A small self-supervised image encoder, trained from scratch.
Model: 32-pixel images, arch perceiver, activation gelu, patch size [2, 2], layers 14, width 192.
Training: soap at rate 0.0036, 11500 steps, batches of 256.
Data: trained on capsule endoscopy frames (Kvasir-Capsule), 42238 training examples, 69.7 epochs.
Rows from block 7, named by matrix and row number. Rows with one number belong to one attention dimension. Each number is 128 + 24 x the weight over its row's rms, rounded and kept within 0 to 255. All counts start at 0. Numbers have three digits each. After the name is the row's rms in percent of the matrix's.
# v: attention value (model.blocks.7.attn.v.weight, 192x192), inputs 96-191
# proj: attention output (model.blocks.7.attn.proj.weight, 192x192, transposed), outputs 96-191
v.97 112:128183128178128128128098128128128128128128128128128128128076128128210128114128101128089087128149162168128128128079128128128128128128128128101128128209128128151128150128128128128128128128128128165128128128098128128161128128128092128128128097128053171128128128089052128128158148128128128128
v.98 107:128128183168140128128103039128128128128128128128128128128167128128128128118121076128209128171128128113134128128146128092128102128128128128095092128128128128128128214150128128128098128128102164065128128128128155128092128078128128128128128128128128128128178091128128128128100110161128128128
v.99 097:128180128128079128128128183128153138128128128128128128137128158128128128128128128095082128128128196100065128128128128128128170128128128128182128128128128172128122128128128092128128128063128133128128092109128128128217128100128128128128128128128128088128152089128128128128128097128128128065
v.100 101:128128128128128128100100128128078164128128158128128119128128128128160128128177128128128159128128128128128128128084128171128128128128196128128128128156128128128184128128128117128128147128059128087128128096207128128097128128159128128128128128128128128202128135100128128128128128128128155128
v.101 098:128142128128074173128128128211128128128100128128128128128128128174128128099181108128105199128057128128128128128128128098128128094194128154154128128128106100174147128128128158183128128128128128183128128128128128128159128128128128128128128128054128128128128128128128101086128128128128128128
v.102 095:128128181128128128128177064128128128161074128128128153050128128128128128128128128042128128148055100128128181128163128128128195128128128096128128128149174086128128128128128128128200128075128128128128128128144128157128112128128128128151128112128128143089075128128128128128141128128128104128
v.103 101:128128128128128128128128128099128128128128128128128128128102156139128128128177128128052128097052075150122060128072128128128128128128128128128128128128128092128128128128163128128080128128128128128128128128128128090128128128128128128128128163146128079128151101079128128161159128128128128128
v.104 098:079170128128128083128128102128128128128195166128162128078085146128128128189167128161058128128128128128128128128128128128150128128091128093128158128128066128128072128094128128128128185185128128168128149128128128128128128087128128128128065157109128128128128175128148128128128128128182128128
v.105 106:050128128128128152105128128128128128128128161128128128128128110159128128128128128128045128128128128106128171128128128180128128128128128101128128109128157128093128119128128128128192162116128128128084177128128173128128128128128128072128169128095128146091168128160128128128128128128089158093
v.106 096:128196148128126128128128050128128128128111150128128128128128128128049128128128128128128128128096128181128128128128128232152175128128128128128128128128128128128188087101128160084128128128128090128168128191128128128128128128128128111128128128128128128128128128103128128128128214128128141128
v.107 105:070128091128128128128108128106114128128118071128179128128128128062128128128145128118128115175128128131128128169087128128110128128128128128128128063097128166128128164128149096172128168128179128128128128128128151128128128062128096128128128128163111165128144128128128087128147128052101128128
v.108 086:153128128128095128128128128128128128128128128205071161128128084128148128128128128128128123128128128128128128128078128128128128128128181128128182128128128128187128128085128099128128128128128128128128128128128061128128181160128128128128128128128128128128128128171128128128128128128155138080
v.109 110:116128128128128178128128128128128128128128149128101128084100128128192128128128128128128128092128128128159128128128128076128071128128128128128128128128156128162128151174128128128128182128128128128128128128128128128100092128128128128199128096128128170128155128188181055128128128128128128128
v.110 112:227128128128175112128102128128128128128067128128128128128176128128128168128128128128128128128128128099128128102128109128128128164128162199128128128065128144128088128157128128128128128128128093128084128111128128128108128142158128128128128128128176128128087128128055116128128128128162128155
v.111 094:092073128128128128128183071128128128128128128128128128128128128128070128128128128098128077128128128128200060128128128068128128128118164128128128128058167128128163128128128128128128174128128128128128164128128128128098128128119128128074194203161159164169162128128166128128128128128128128128
v.112 103:114128061144128128097182128193128099128072147128128128128205128128128128128128128098128171128128128128171128128145128160128202079128128128159128112166128128128128088128150128128161128128128093128093128128069128128180083128128128106128178128128128128128128128128128128128128145128128128128
v.113 106:128128128157084092128128128163149128151128128128203128181162128088076071128128144200128128128105128153128080128128128128214128128146128075128128090128104164128128128128128128128128099128128128165128150112165128128128128128128128128128128128128128100128128105128128128168128095128128128157
v.114 108:128128128128063155178128128128128128132128151128178128128123128154128106180085128079094128077128153085128072128128139119128128128128128090153128128128128135128128096112158128075128167128128128117108128187128182083128128046109164079128084186128128062101128128128128128100182150128128128128
v.115 099:162128128098095101128128128128128128128178128128128100128128128128128097128099139128128128128128128128128128128128128089078080060183128178189089128128128128149128128128128128128128128128128128091128128128128128128111128128128128128128029128128198128120089091112128182128099076128101128188
v.116 087:128060128128128182128128128163128128128165128128128128000128128128097087128128128179113098087128099128128128128128128128091128128128128128128128128128139128147128093160076128128072128128128128128128165128128158128128128128164128128171128128128128128128128118209171128128128128152128128128
v.117 103:172091128128185087128069128128075128128128128128128128111175128153128128128128128128128175128102128128128128128128128128128128128128128191128128128092128128128128187128128128178128198128128150128128128128128163128128101078171128155128128128128061128168128128128128128128178128128128160128
v.118 089:074128115128128160128105128128120185128128128128128128128128128167128128128128146128128128128128079128128128071162128128128128098128128180128128128093128128128128201128190190128128128128128128128128174159128128223128105128128128128128128128128150128128128128128128142072128128160128128128
v.119 095:151128128128128128109128128128128128128128128128128145128128128128157128128128128153128128128164227128069128128128128145090128128128166128128128128128128155128172073128128128128063037128128128128115128128128128128128128159128128080128128089128128151128128128128128128128128128128128128128
v.120 113:128128104128128128128128128106128128128090199128128101128128110158128101102128149128168128128128128128128155128128128128128063128103145099128128075128128128118094039128128098072101093128061128128128128163091128128178128167128128128128088128056128128128128171104128128158128128161128182128
v.121 104:143089128113128128128128128108128128128128128154128106128152105128179128160128128080191128128128119081205128090128128128109128091099100128109128128128128128128128128128128128146128134128128189128119148128128128142095128128072128128128128128128159128175128128128128065128128128128077128128
v.122 107:128128128128128128192128128128128128128128128128128128128171128128128128128128128128128109128128054128156053152128128128128165175128128116128128128128128167128161107128128178128128128128128128128128111164078128128128106128116128128147184163128128128075128128128128128128128128225069074167
v.123 119:124128128128128128068128128128128090128165128086127165128128162159117128128128128128128093128143161089128128128128128128128148128146128128128128128128128155108128128128128128128183093128128128096128128128072128128128128180128103155128128074128128167128128128160128128149128079163128128087
v.124 097:128083128140128128128128162128097087128128128128091128031128128128128137128128128128085128067128143174128115128128106128128128169128128128128128128128102128128128128099128160128128167173128179128128106128128164128128187128128072128083073128082128128167128128128167139189128128128128128128
v.125 093:111086128128128128147128128128128128128128128084077128128128128128128128128207128128128128164128128128165128128128101128128128128128128128128128128175128128128128128128128128128121128128128128128128102128128128128128128128128157160128128096128128179128128154128128128151128128128083128057
v.126 101:128128128128128128189128160128128128074154128128128128128128128142149207128128091128173128128213094164128141102128128120125128128128160178128128140128128128097090128128194211128128128128128085080085081128128128128088171128122145128077128082128128128128128128128128198128128128109128148128
v.127 114:118144195194140104128128128181074093128128128128128128061128143128128058147150128128128128091155087128128128128110128128128128128128076128100128128144128128191077128128128128128103168128128128128128128128128128128128128176128176128139128076128166128093128104180147128145128128098128128128
v.128 093:128111073135178128096108128128128128095128128079103128128128128128128162161108128181155128128128072128128128128128128146204128128128178083128128128128128097128148061113128128053114160128128128128094128065128128128128128128128128194181128128128176128128155149128095128128128128128181128128
v.129 088:128128128128107157128128128128131128128128128128128128128128115097128128139128128128128221128128128128128111128128128128083128163091128128128128128128128102096128099089128128128128128128128128128156128128128135128128156128128128128128128128128128108164128128182068157128092128128128128128
v.130 079:128128128128128128128128128128128128128128128128128128052128128189128163128128128128128128115188183128161128128128194145128078128128128092128128128082128128128128128128128153209180128128128080145128128128128128077127079119162095168148041128119128128128136128128128128128128171128099128128
v.131 103:128128150128128154128128050128128128128128128099128128128128128128128128128128111128128192128197097128128128128173190128128128133181128128111156128128157128149128092128128128128106128128179135128114184159128128128128128128128128190128128128128162175128128128128128101136128128128128128128
v.132 096:084128128128128128128119128166128128128128097128128122128128128128179128128128128128128128128128128128151090166128128128128073128128195128128128128128128128128128202128101128128141128128128128128128128128128128128220128128128128128187128128128078147128128128104182128128128128128128128128
v.133 109:128128128091128128128161128128128128128099128083128128128128128128128207128128128128128128128107128128128128148128104119128086155119092128128110128128128128171128128040128152106128101172104128207128128128128139128170128090091057128128147176128128128128128128128128128128140128193128128176
v.134 098:145128128128128128128083128090128128103153128128128128128128194153128128128128109128128128128128176128156128181065128128128128128188065095128128128128128211128128128077128204082128128128128128128128128128128128182128128128157128128128128128180128170128128128128128087128128239162128128128
v.135 113:128174128128198128128045128099162128128128128128112128128128128128128146128172128205128062128128128128128206128128135128101128128128128128128128128128156128128128128128158099128155108128128128128128128128145128128128128128128070092128128128128128149167128128128155128128147128059128094128
v.136 111:128128128128128107128128156128128128128184093128091128128196160128047128128128058128128128161156128150128043128089128083128128128128128166128172069066076128128128128107087128128128128128079128128128090128128108128128081128128128128128128128128128128128158128128128128128128128128128128151
v.137 087:128064128128117186128128141199128128128128128128128093128128128105128128128128176175128143128128118128128128101128128204128128128128128128128128128128128128128128128128184083128128128188128128128128128128128128128128128128128128128128128128128128128128107128128128128113128128194128112128
v.138 121:067128128128128193128128073128128128075082116128095128067120141128083128128128128061055128099120128128128148128128128128128128128128098128128086128128162128128128128128128163143152128076128128128113164128128180147128128073128128128128128128128128128128167128128128128173128180128128128079
v.139 094:128128128128064128149128128128128128128199164128128095128128128128128128128128169128128195128128128098170128077128128128114128128109084128128128128198128085128128206128128159128128128128128128169128128148128081128128128128128128128128069128128175128128128128128175051128153128128128175128
v.140 091:102128128155128128128128154201128122154128083128128108128087128128128128128128128128128100128128128128128128128128128128074128128088151128128128128069128128128128128218128091128192125200128128128142128128128128082128128186128128128069128128187108128128071128128176128128128128128128128128
v.141 109:128128128109128128128128128128128096128128128128100112092128128128099037128128128128128128178128128128128128128028128128128128128101128199128128154128128128161128128128128128128082128128128128128197128128186149128128128128128128128101128097128171089128095128128082128165128128128164128128
v.142 082:153112128128083128128185128128128128128063128128128050154128116128128128128128128208128128128128128128128128128164128128128128038075089128128128128128128128128128128128128141128174128128128128128108128128128128128128128057169128128128128150128185087128112128128128206128128089128118172162
v.143 090:128128128128072216128110128143128128128128128128128128081128128128128128128128128128128128078128128128128128128128073128128128128128128128128104185128128145128128128025075128128128128128128128128128128128128128112128128128128128128128128128177128128128136180128128128079128095128103128128
v.144 094:128128128128128128075144128128128128145128128128128128128128128128150066086128128094144128128128077128128128128140128128128128194128128128177128128128190128184128128128161128128128128128128128128175128083177128128128128096128128128079128177128085128128128128128128128128128128074128091128
v.145 101:128085105128128128128128128128187128100128091128128128128128128128128080128089128128067069103190171118128178163128128128163128128128128128177128128128128128128128128128128128218128083128128128149143128128089128153150096128167128172128093128128079100128141128128128165156128094128156145128
v.146 098:128185128093128128128082128128128159128087128128128128128172128128102128128128128119128172128071128128128128128128169128166128183128128128128016128128128128128106128128128176128083128128128128128174128162128128128178128128128128128128128128128128091128183128068128128128186190128128128128
v.147 097:128128128128092128128128128128128128091128128128128128128101072128128190128078128128128128068128128128128128128128128128128128184128128128128128128128128128128128222128071128128128128128128157128079128091128128143128170138153128128219128128163128190132087128106128128098086128128128128164
v.148 104:128087128128073128160128154128128128128128107128128080160128128128128128144128128170128120167128057145073162166128097148128150128128159128128128128128128177128128128175128128128128128192128128128152124128128128165128067128128128128128128128128128096128128128128093128128128154128158128128
v.149 108:128128128128113128128128172128118143128128128128128054128128061128096110128128128128128103128075128128128128128128128128128112216128057128128093128128128128167128151128128128128128128128128128128128128153128128128128128128128088128069128128128128077128128090128128175067128128128159128128
v.150 087:128128128128187128076128128128128128128128186128070128128067128128128128128190128128128128102128128128128194128128128128109128128134112128128128128169128128128128128128184128128184153128128128128128128128164128128194128153128128046182128094128128128128128091094128051128163128128128128109
v.151 092:185128128128182128128128064069128128185179128128128128128128128128128128128128162128128128173128128128103128128087188128128128128128128128085165118128128128128147128128128087159128128128128128128128128128167049128158174128128128128128128128128128128128180048128128079128175184128099128128
v.152 106:128073128128128128128115128128144128128119193116128128100128128128128128128128128087128174128181128093128168128158128086128128203128128091128128128103128128070049161093179128128128128128128089128128128128128128128128174128098128095128128128128128128163174128167128098156128128139101128128
v.153 120:128103128149128128128128128128128141128095138055128128128128128174109128128128178128193128091128128128128097096109128128128176128128128158084128145128128128128128097083128170059128128140128128128154128082128128128166168128128098128157128177128128128128175128120089128128128128179128160128
v.154 100:128128128128184128128128082128128066116128128128064128128109128069203128128128128128128128128128128128128128115170128128128128098128128128128128128053128128128048128128128128128128128128207128128072128128128128128128128128128128103128089087128128128128085128159128128157076128128128086094
v.155 097:128128128147128128128078191128128174051128128072105128128128128128186128128128128128128128128179128128128128128128175128128128128128075128128128128128128128143128128128088128128128134128089128128128128128128081128128144087128169128128128084205128152165128060128187128128128156128095106128
v.156 097:128128188128128128128096128128128099128094066128128184175128113128048117128128128128128128128128128128128178128128087128128128128128142128128128128128128128128128128165172128128128128128128083078128128083128128128128128167128085128128206128128128128128136210128128128128182128128076128104
v.157 104:178128069128128128081210128128128059128128180128123128128128128128164128128128128072128169163128128168084069128186128082128128128070171098104128122128128128128128128128128128128042128093128128080128128128137128100128128128128128128128128128128128128128085069128128128185128128128128170128
v.158 093:128128078128128128128128128128128093083128128128128128128128208213128128128128107071128190128128128128128128128128128128128128105128175064128128128128128128128104128128128188143128128128128128128128128128128103125128128128128079128128128128085128128082128128128128128183128128128128160128
v.159 085:128043128128128128128128128150091128128128128128084064128128164108128128071128128128093063173128128128128128128150128127128068079128128087128128128128128128128128086128128128128190128128148128128128128128128128128128121128128209128128128095163128128128128182128154128152137128105128128128
v.160 094:185128128128128128128115128128128128128128128139069098114175128131128128128128128128090128128128066128128128128128128128128128128128128128154092128143157128128128128128128128128195128128128128128128128128128128128182128164128128128128128128128128128128128100128164128128160128128128128069
v.161 092:128128128190128024112128079128200128128160128128152128138095128070128128128128070128128128128128128128174057128128128128128128128128107128128128128128128128194128128128128096203182095164128192128128128128128101128187141128128128128128187128128128128128128065128176128128128128128128080128
v.162 107:168128146104128128157077128121128078128128128140128128128128128128128063128145128128128100128128128128128161128128128145128090128128128128128128128141159128167128128128128075210136128146128172128128128156128079128150128128128109102068142128128156152128138098128128128128155128128147072109
v.163 099:128128195128179128128159222125128081128128128107169128128128074128128118128128128128128199128105128128128128128136076128128203128128128128128177128072128128128128128169128128150128128128138128128073128128128096128128128128128128128128128081128128197169128128128128128128079128102111128128
v.164 129:128171128128053128158159128164128128146148128091179128128174128128081128128098050072128128147128128128166128128128128128128128076128135128128112128128128128128128178128128097093128128128128128052138059125186128128128190128128128128128112128084157128187128128128128128128184128142128161154
proj.97 109:128095112079128128128219165128171128128128118128128128128177173113076128128145176128128128128128128108128128128128128128165128128128128128128128128083128128128128128128128128128128128128114128128128133128179128128105128128128178128144128128128243128128128128183148110071128104128154128192
proj.98 112:069114128111128128128147167112128128128086128128146128128109128128128128128146188128128122104128128128108128128061128188161128128128121128173128128128092128128128098078128128109128128128128128128128128128128077128173128176128128128128128128128128128108065209115128128128169128128128128176
proj.99 092:128128128128128128128128128168128128187128128128121128128157128128128199164128128128128158128128128128173183120128128128128080128128128191128128128128128092128128140128128128128128128153128128128128107194128078128062128128165200128128089128128128192082128165128128128043128163128128128121
proj.100 097:128128128128128128128171170128172128128128098101128128128092128128128128128075128128128128128073108128128128128128128070128128128128064099128128128128128128128128128128128178128128128098202128128128128128101132092146128128128091128128128128128128128093128128128128128128128128128128110128
proj.101 085:211128031128171128128128128065128128121176128128128128128128128073128128128089128128128075128166128128128128148109128128128128128128128125038128128134128128128099128091128128072128128128128175114128128170128128128128128128173128095128128049128128128128105128128103128128128128128128128128
proj.102 099:128128128128128128128128160128128128128128128128118128152128128172128128084096101161164091092179128128128018107129128128128040128128123128128128111128128174128128128128128100128098128128206075128128128063128128106128151128074128128121128128128128094170167090128129108128146128150128155128
proj.103 110:128128119128140128128128128128178128201128128128080128128128128128128128166128077144213128128176147096147102138198128128174128095128128128128168128128128198128151128128128128128128128128128129128146128088128172128128128128128128128128128128128128154128128166153128128081128128128101128115
proj.104 095:198128079128128128128053166128128128128045128128162148128128128128128173104102128128125128128157108128128128168128128128128128128128128128128128128128202128128170128128128128086128086040128192098128076128128128128128128128128128128168175128128106162128128128164128128128128128128128067128
proj.105 108:220128128128087128157128094128128117081119066128128128128128210128128128128128041128199093128128128128090128128128128108099128128128098148128128144128128128152115128128128128112066128159128088128128128128151108118128128086128138146124117128128128088150081128128132159128088128128128128128
proj.106 101:128128128128113128128128174080128128181128128128128128128128128128150175128128070180128128128148128128128128128128128038070091128128128119128106128213115172128128127128128128184128128128128128128083073128128183128128128128128128128086128128128091190128128128128128128128162081128128128074
proj.107 099:203128175102128128090155128128128128128128212168075128166096128182128128171073128128082143128177128128128128128176128128175128128128073128128128181128128128128128128128057128109128128128098128115128128128128094128111128150128175128128128128093128081128097128128182128128128137174124128159
proj.108 109:083128128128128128128102128128128128128128128066163061128129197090074128128060128128128128128084128128128144128128147128128128128128086128128128128128128128053128130176128128128128128128079128124151109076128170128128069128128090128150128128128128128128109128092128128128106128069103075128
proj.109 112:128128128128128102128128128151128128153128128128208166120128128136128128132128156128128128128097128065057132128128128199128128128128179128128128128128082130092101128084128152128128128086157128128078110128128128128128128161142128128069128128128173128128101128128083177100065128128128128128
proj.110 116:050143066166122128128179128141128128128168117128128128128085130128160128128128128175128128128063128128128128171128138128145128082128128128128128128229128128128184165128099128128149128128128128128128128131128144128128167099128128128128169102189128128128128100128203128128156102128089128118
proj.111 087:128128128128128128100128154128128128128128128128128128029128155128128128128128128128114174070128128128093128128128128128128128128128073128128128128128099128128086128128128128128128128128128128128128128128128181128128128128164128128128128061128128092087093128128128128172071090128089128128
proj.112 099:128128163106128128121128128079128151128128070128128128128060128128128128120128133174128061128128128128076128162087128096128110128128128139089160128128128128128128151100128128056128128128128164128217128128167128128072177157128118128128128082128128128134128128128128128153058128128128128128
proj.113 087:128141128062160186128128097128073128128128041128128128061090128128128192128128100128128128082128128128153128128128128128047128147128128162196147185128128128101164128128128128098155128128128128128128128128128128093128128128128128128128128128089131162128128128128128152128128128105128128104
proj.114 096:162128128187128128128128128128128091128128078128128128128193128128128128128128128128128128128097128128086128099093128128128128128128128128107128109128154128128128128128128138128139128177128128128172128084109070202128128128128090128128176128128115128128128128128128084128128108128066128079
proj.115 104:081128088144128187171128145143128152128078098128128128128089128080128182128088128128128158122091128128128091101128128128160148128128157128062181128128128128128145128128128128128128128128128128128128128128128128128128128128189128128128168170128128128134128128128128015051128155085128128106
proj.116 086:087191128128132128128128128043128128110073128128128128194128167128128128128128128128191128128128128128171128114171128128128128128128128128128128173128128128128128128128149128128184128128128137128128128128128128128128128128060128128128128128176183128128044128128128167152128128074128128128
proj.117 095:128128128128128128128128146128128128166128128128128128128128128128128128128128128113128128157128128185128128132128128154128128118170128128128128128128128128128128089128183057098128088165128082083128075177128064128128178176023128128128128128128128128099085128128128144086128128128128128128
proj.118 097:180128168128128128133128156173128019128128179128154097128128128128128128128128128128128128128128128128216128128128128092128089128128128060128128128176128067128128087117104080128128128128128128128128128128128128075128128128128156128128128128128128128128128166128128066128128128128128191151
proj.119 090:100128128128128128084155128128128128093128066128128118128128171128135128128128128128128128128128072075128181149128128128184198113128128161128184128128128061128128128128096128112180184128057128128128128059128114128128128128128128128128128128146128128128128128128075128128128128139128128128
proj.120 109:128220128128093128128128128147128128128128063109150112128128159090128128128128060128128128081128128128128079128128089128128176092128128167128128172128153128128128186128128166128128128099128128128128096128128160095128128128128128128128128128144146128128128072182118128128128128097128073128
proj.121 107:128128151147155128095110128183128128125128128128128128128128128128060128128128146128128145112128128159090155128128098128128128152128128128128128128128128116128128128092128175130105128128128074128143128128128112128128118128190128128128128113128152094088128128128128182128128128128198128128
proj.122 103:128128128128141147146128128128128081128128128128128065128100128128128095128097128128128146128128128128045167128128128128128128128128128128128128128128128128128116128128128128128128128076096128128172128078165128128131128128128128128069094040106099094167128128128128128128153128059166169072
proj.123 108:080128128164128155160128108128128128108052128191140071128128122102200128128128128128192128128128091182096128109152128112128094128128128128128128128128128128128154128169128185163128128128128128128128128091170088128128128059128158117128128128128128102128081128128128158071076137092128128158
proj.124 105:128144128073128128128128128128172128128128184089128128128149128164128128141128123128128128160128128128141163128128128173128128090128119128128128180128128128128128128128128039128128075128128146128128128128128128128128128128152196128128173128176128078128128128128112128079128128128128128088
proj.125 098:128128162128128128086107128128128128128128144163154128128128128198128135128099128128117128128166128128067128162128128049128101128128128128128128128079115128128128179128128128128128128128128128128160156128128128128128099128063128038128128149128070128128128104128128128057128128136145105231
proj.126 102:150110108128128128097128128128128128128128128128092128196128128128128099128056128079122128128072174181128128172128128128128128128092128089128128099128091128128179128128061103128128133128128197128221165128128128169151028128192117128128128157139128128128128128128128078095128139128128128128
proj.127 114:130128096085113128128164128128177128128128156128128128167128098105176128128128128128128128128091128128128166128128128128128128128128182128128128160128128103047159128128128142155128128128128128128106081089118128128128106104128099128128128128128128128153182187094128128128066128184128128128
proj.128 091:128128128128128128154128128128128128140128128173128148128128128128128128128128128128128128128128168128128128128128128062066128128128128156128159128096152187190089128182128128161128069128128128128169128165083153133128160200128128054128128128128128128128128128170128110128128128128055128128
proj.129 078:128128128128095128124147128128068128128128128151128128128128128128128128066128128076128128128128183128128128128109128128173128128192128128128128128088128128128128128128055128055122128128119128128126128128128128128128128128128128128128185128128194128128128048128128128128140128128128128128
proj.130 083:128128128128128128128128128128107128128128196128128170128128128085111030128178128128128080128024128128128128128128128128128141128128128128128128128172085128128128128128128128128062128128132128128128128128128128155085128163120133128128144128167084128127128128128128128128128054128172128128
proj.131 092:128138128128128089128128133128128128128128128128128128128128128128128121128128128128128128128075128128155128177128128128128128128080068128128128073128054128128128128128128093081128128180099128128162128128128128128128128128064128128154128162128107128128142128128128128128128156145128128128
proj.132 092:128128128128128128128128128128128128128128128128103128128128102128094128128174128128128093128128128170085128128128128128128200128128128128128119084128128128128128102128128128128128128128071128128128128128128128128027128096128128128102128128128086128128158128128128128128167128128128128128
proj.133 091:128128128233128128128128128128128128128128128143128179128128128128128128128128128106155128128151128128128128128128163155128208128128128128128128128128128128069128128128128128128128128128128128056118128128128057128159128128128128128128128128128128128192128090190109128193128128128128128081
proj.134 082:128128139128128128087128128128097128128128128128128128128128128080151128128167128128128128128177110099128128128128181128128128048128128128128055128128128072096128128131089128128128128128128128128128128128128128102043128128128128197128128128128162053128128128128132128128128092128128128128
proj.135 103:128104128128082128128183128128092128159128128128128128128162092128128079186109128045150128046128128128106128128128080128192078128128128143098173128128128128128128128128128178128111139128133128128128128128137128128128128128128192161125128128128103054064128128128128128128101087182182128128
proj.136 104:128100128128128181128128128158128128128128128128128128128108121128181128175128175128128128128128128128128158128128128176128158128128128128128069128179166128128128128171128128094128128128143128128128173128059128063158149128128161128086128128128128115187128128138128128128128128128128128128
proj.137 101:104154128150157106128128164128083128128128128128128128145128076158128128138128090105128128128128128128128128141128128049128128128128128128196128128128128128146128122128074128181128128128128128128128128128128134128128128128128128128128128169128128175128176128128128128188128128044128128128
proj.138 106:128128093119128086128128153128128128128128128128128128172128145128175108157128104128167128128128128128128128142060128128157128128128206128128128128128062161105128128128090198128128128207128128128128128128128063063142128160128128128128128128155111136128128128128128128128128128128128128181
proj.139 095:128128113128170094128128128128128128128128072128128196128128128128147128128128128128090128128159128159099128200206095128159168128128128187128106096043128128128128082133089128128128128128128128128068128128218161128128128105128128128135191128128128128128149128128128185074128128128128128128
proj.140 082:185128128105128128060128128128128128084128128128128128128128128128128128128128128128128139128128128128128128128128128128143128128170128128128128128128128128128128087128128147128035128128128128128128128128108058196128159128128128128128128128128128175128128128128128128128128128128116128128
proj.141 109:128128128150128091119128128128128177173128113092128128181162128128128201064128128128128128087128128130128163043139128120168101128196128128148070128128128128128128128128128128128128128128128128128123128128046094128128128128128128128128128170128075128128128192123128128081128095135128128128
proj.142 075:090128128128138128128128128128128128128128128128128232081128128128128091128128128017173154142128128128128128128128128069128128194128140128128128094128128128128128081128079128111115128128128128128128128128185128128128128155105128081128128128128128175128128128140128128128128161128128128059
proj.143 085:128128108128178067128128128128128128128128128128058107128178128128054128128128128128099128128128128128128128128128161128128145128128128098128128128108128059128174128128162128128128128128128128128128128128128128146128128109128092128128070128064128128128128128128128128128128189128155128128
proj.144 098:128128128074128165186110128128114060128128128128128128128128118134128128128128128171128173128096191152128078128128128128128128128150147128102128128128090128109185119128128078128128128128128164128128128184128128173128128174080173128128128128128141165128186128100128128128128128128128128128
proj.145 118:092128196109131142128128128128128151128128128128069128128128128128094128155128128128150160167062128145121058128128094128128155161128157128128128097155092128128128128128098166080100199128161128128098128128087128128108128128128146128128128128162128109128106128128058104108128128161084128128
proj.146 099:128118128160128127128171128128128128084128076153165128114128128128157128128128128128128056128171128128128128128069083128128077128128201128177187128073128128128128128090128128128128062128128128099128128128158128128128128128177134128128082128128166144128128128188128128156165128128128128128
proj.147 092:128128128128128128138128128128128128128110168128036165128128128128128128128128128128128128128128128128118128128128128105128167090151128128128128128128105128128128085128203191128091128128112128128128128128128128080128128128107103128128128128090128128076153128128128128128128128138074128128
proj.148 093:128184149128168128107128078128128128160128128128128181128114128128054128128128128128128172128128128128199128128128128128091103128128128128128104109106128063128078128128128109056128128087128128128128128151128128128128172128078128128128128105128084127128128128139128148128128128128128128071
proj.149 103:128128156128128128128128088106128080108078128128128209128128128128128185128128090128181128128128128128128128128128128128081128037128152155128128128128128128128128099077128128128128128128128114128128128118128128128079128093101128128194128128128160162128128150128140101185128128128102128128
proj.150 094:128128082128128128128128159128128128128128128128128067128128128128191128128128128128107128151128128128128104157169128128128128128128128128128128128093117182128128128128128072175128056128128162128128128128128128128099128119128128207128128128067128128128116128061128128155037164128070128128
proj.151 090:062128128153128128147093128185128128128128128128129128128128128128128128128128128128128098128128128198128128117145058128128128128082128128128128150128062128128128128128128128128165128128128128128128128128105193174128128128128153173128175128128128128128128187128128078128057128183128128128
proj.152 102:128128128128097073057147128128128128128128052147128157152128128128128128128128093128128119128128128140128128128041185128128091096128110187128128128128128128128128089159128128100128170128128128128128129114128128128128046086195128128128128128144128097128128128099128128076128083128202128155
proj.153 119:128128128128128128128128128128128086128128128181106102128128128128128128128128128128128128128128128128128182128187128113128043128099128128193128179108128128128169128150147086128112128097128128128117128128128146128078128128128186128102128128128183178128128128174128128128167128128128128078
proj.154 094:128128128128088128128128128111128128192128075128128128128128082165128128128128128128128128128172104128128128128087128128078128183128128057128128128179128128118128128128128128128128128168072128128128128128128093077131128128062128128128128128128128128128073128128151128128128094128128128128
proj.155 095:128128128128128100128193057128128128128128128180128128128128128128128128128128157073128175128105128128128128186128128128128128128150158128185128128128128128070128128128128140128192163128128056128142080128128207167128124128128116128128128128090128128128190179128128194142128128128169162128
proj.156 087:163157088128128128115164128128128190128162128128128125090128167128128128128128128128128128128128128128128074128068128128128077128128128128128128128128084128128208134128128128152128128128128128128128128177128128128128128103128186128128035128128128128128101128128128128128101128128171088128
proj.157 099:128140166128128128119128167128128128128128128119128070128084128073083128093128128204128101089095128063128128111089128128128128128222043128128128106128128145128159128128128128128128108128128128133128128128128128128128128154128077083128128128128128128128128166128128128092128128119172086128
proj.158 083:128128128128128100128128128128128128191128106128128128128090128128128128122128128132060128128128149128152128082128128128081169128128113188128128128073168128128128081128128092128128128128128128128128128128128128128128128128128166128128128128173128128214128128128073128044128128128182073128
proj.159 087:128128128128142128065128128128180072128128128128192128128128128128154128128187128128128128109128128184128110091074128128142128128128128128128128087128128152158128128128122128128128128128128201128128128128128128128128128128128068128128128153128128128128128109128128100128084128128128128128
proj.160 087:095128128128128128128128106127128128128128128057167109128128128062128128128128190128128061094138161128128128116128087128128128128128128128128128128071128128128128128128075128161080128143128128128152128128128128128128128073128128128128128128128128128128128128062128128128128164128128074212
proj.161 088:128128128128128197128128128128071128128128070128128128128128165128128128128128101173128128128116128097128128128128128128128128142128170128188128128128128128128150128128128128123071208128128085078128128128128128128128128128128128141128087128128128128128087168128060073199071037128128128128
proj.162 103:074128128138151128090188128128101174128128089128163128128128151128119163128084128128128182128128160128128128128128128088128177128094128159128128168128128128105128188128128158081128128077128098128128128108157169186128128128128128128146128128128076089183112128128128128128078081128101193128
proj.163 099:128128081128065048128128075128128195128056128128128128128128128128128123128128080128128076128128128089128128128128181128128090128128128131088128128128128128177128128106193128128128128097128128128204128128128183128120128128128031128174128182077128076128128128128190128128128128128167128128
proj.164 123:128092128128128128128089170128128167128128128197088128128128165128156128128128173128128128137128128128163128128128085128042128140128128167128128128084134090128128106091128128173140075128128128181128165128086128079128128091128128128128128128160128128128128128128174128074072128106128128128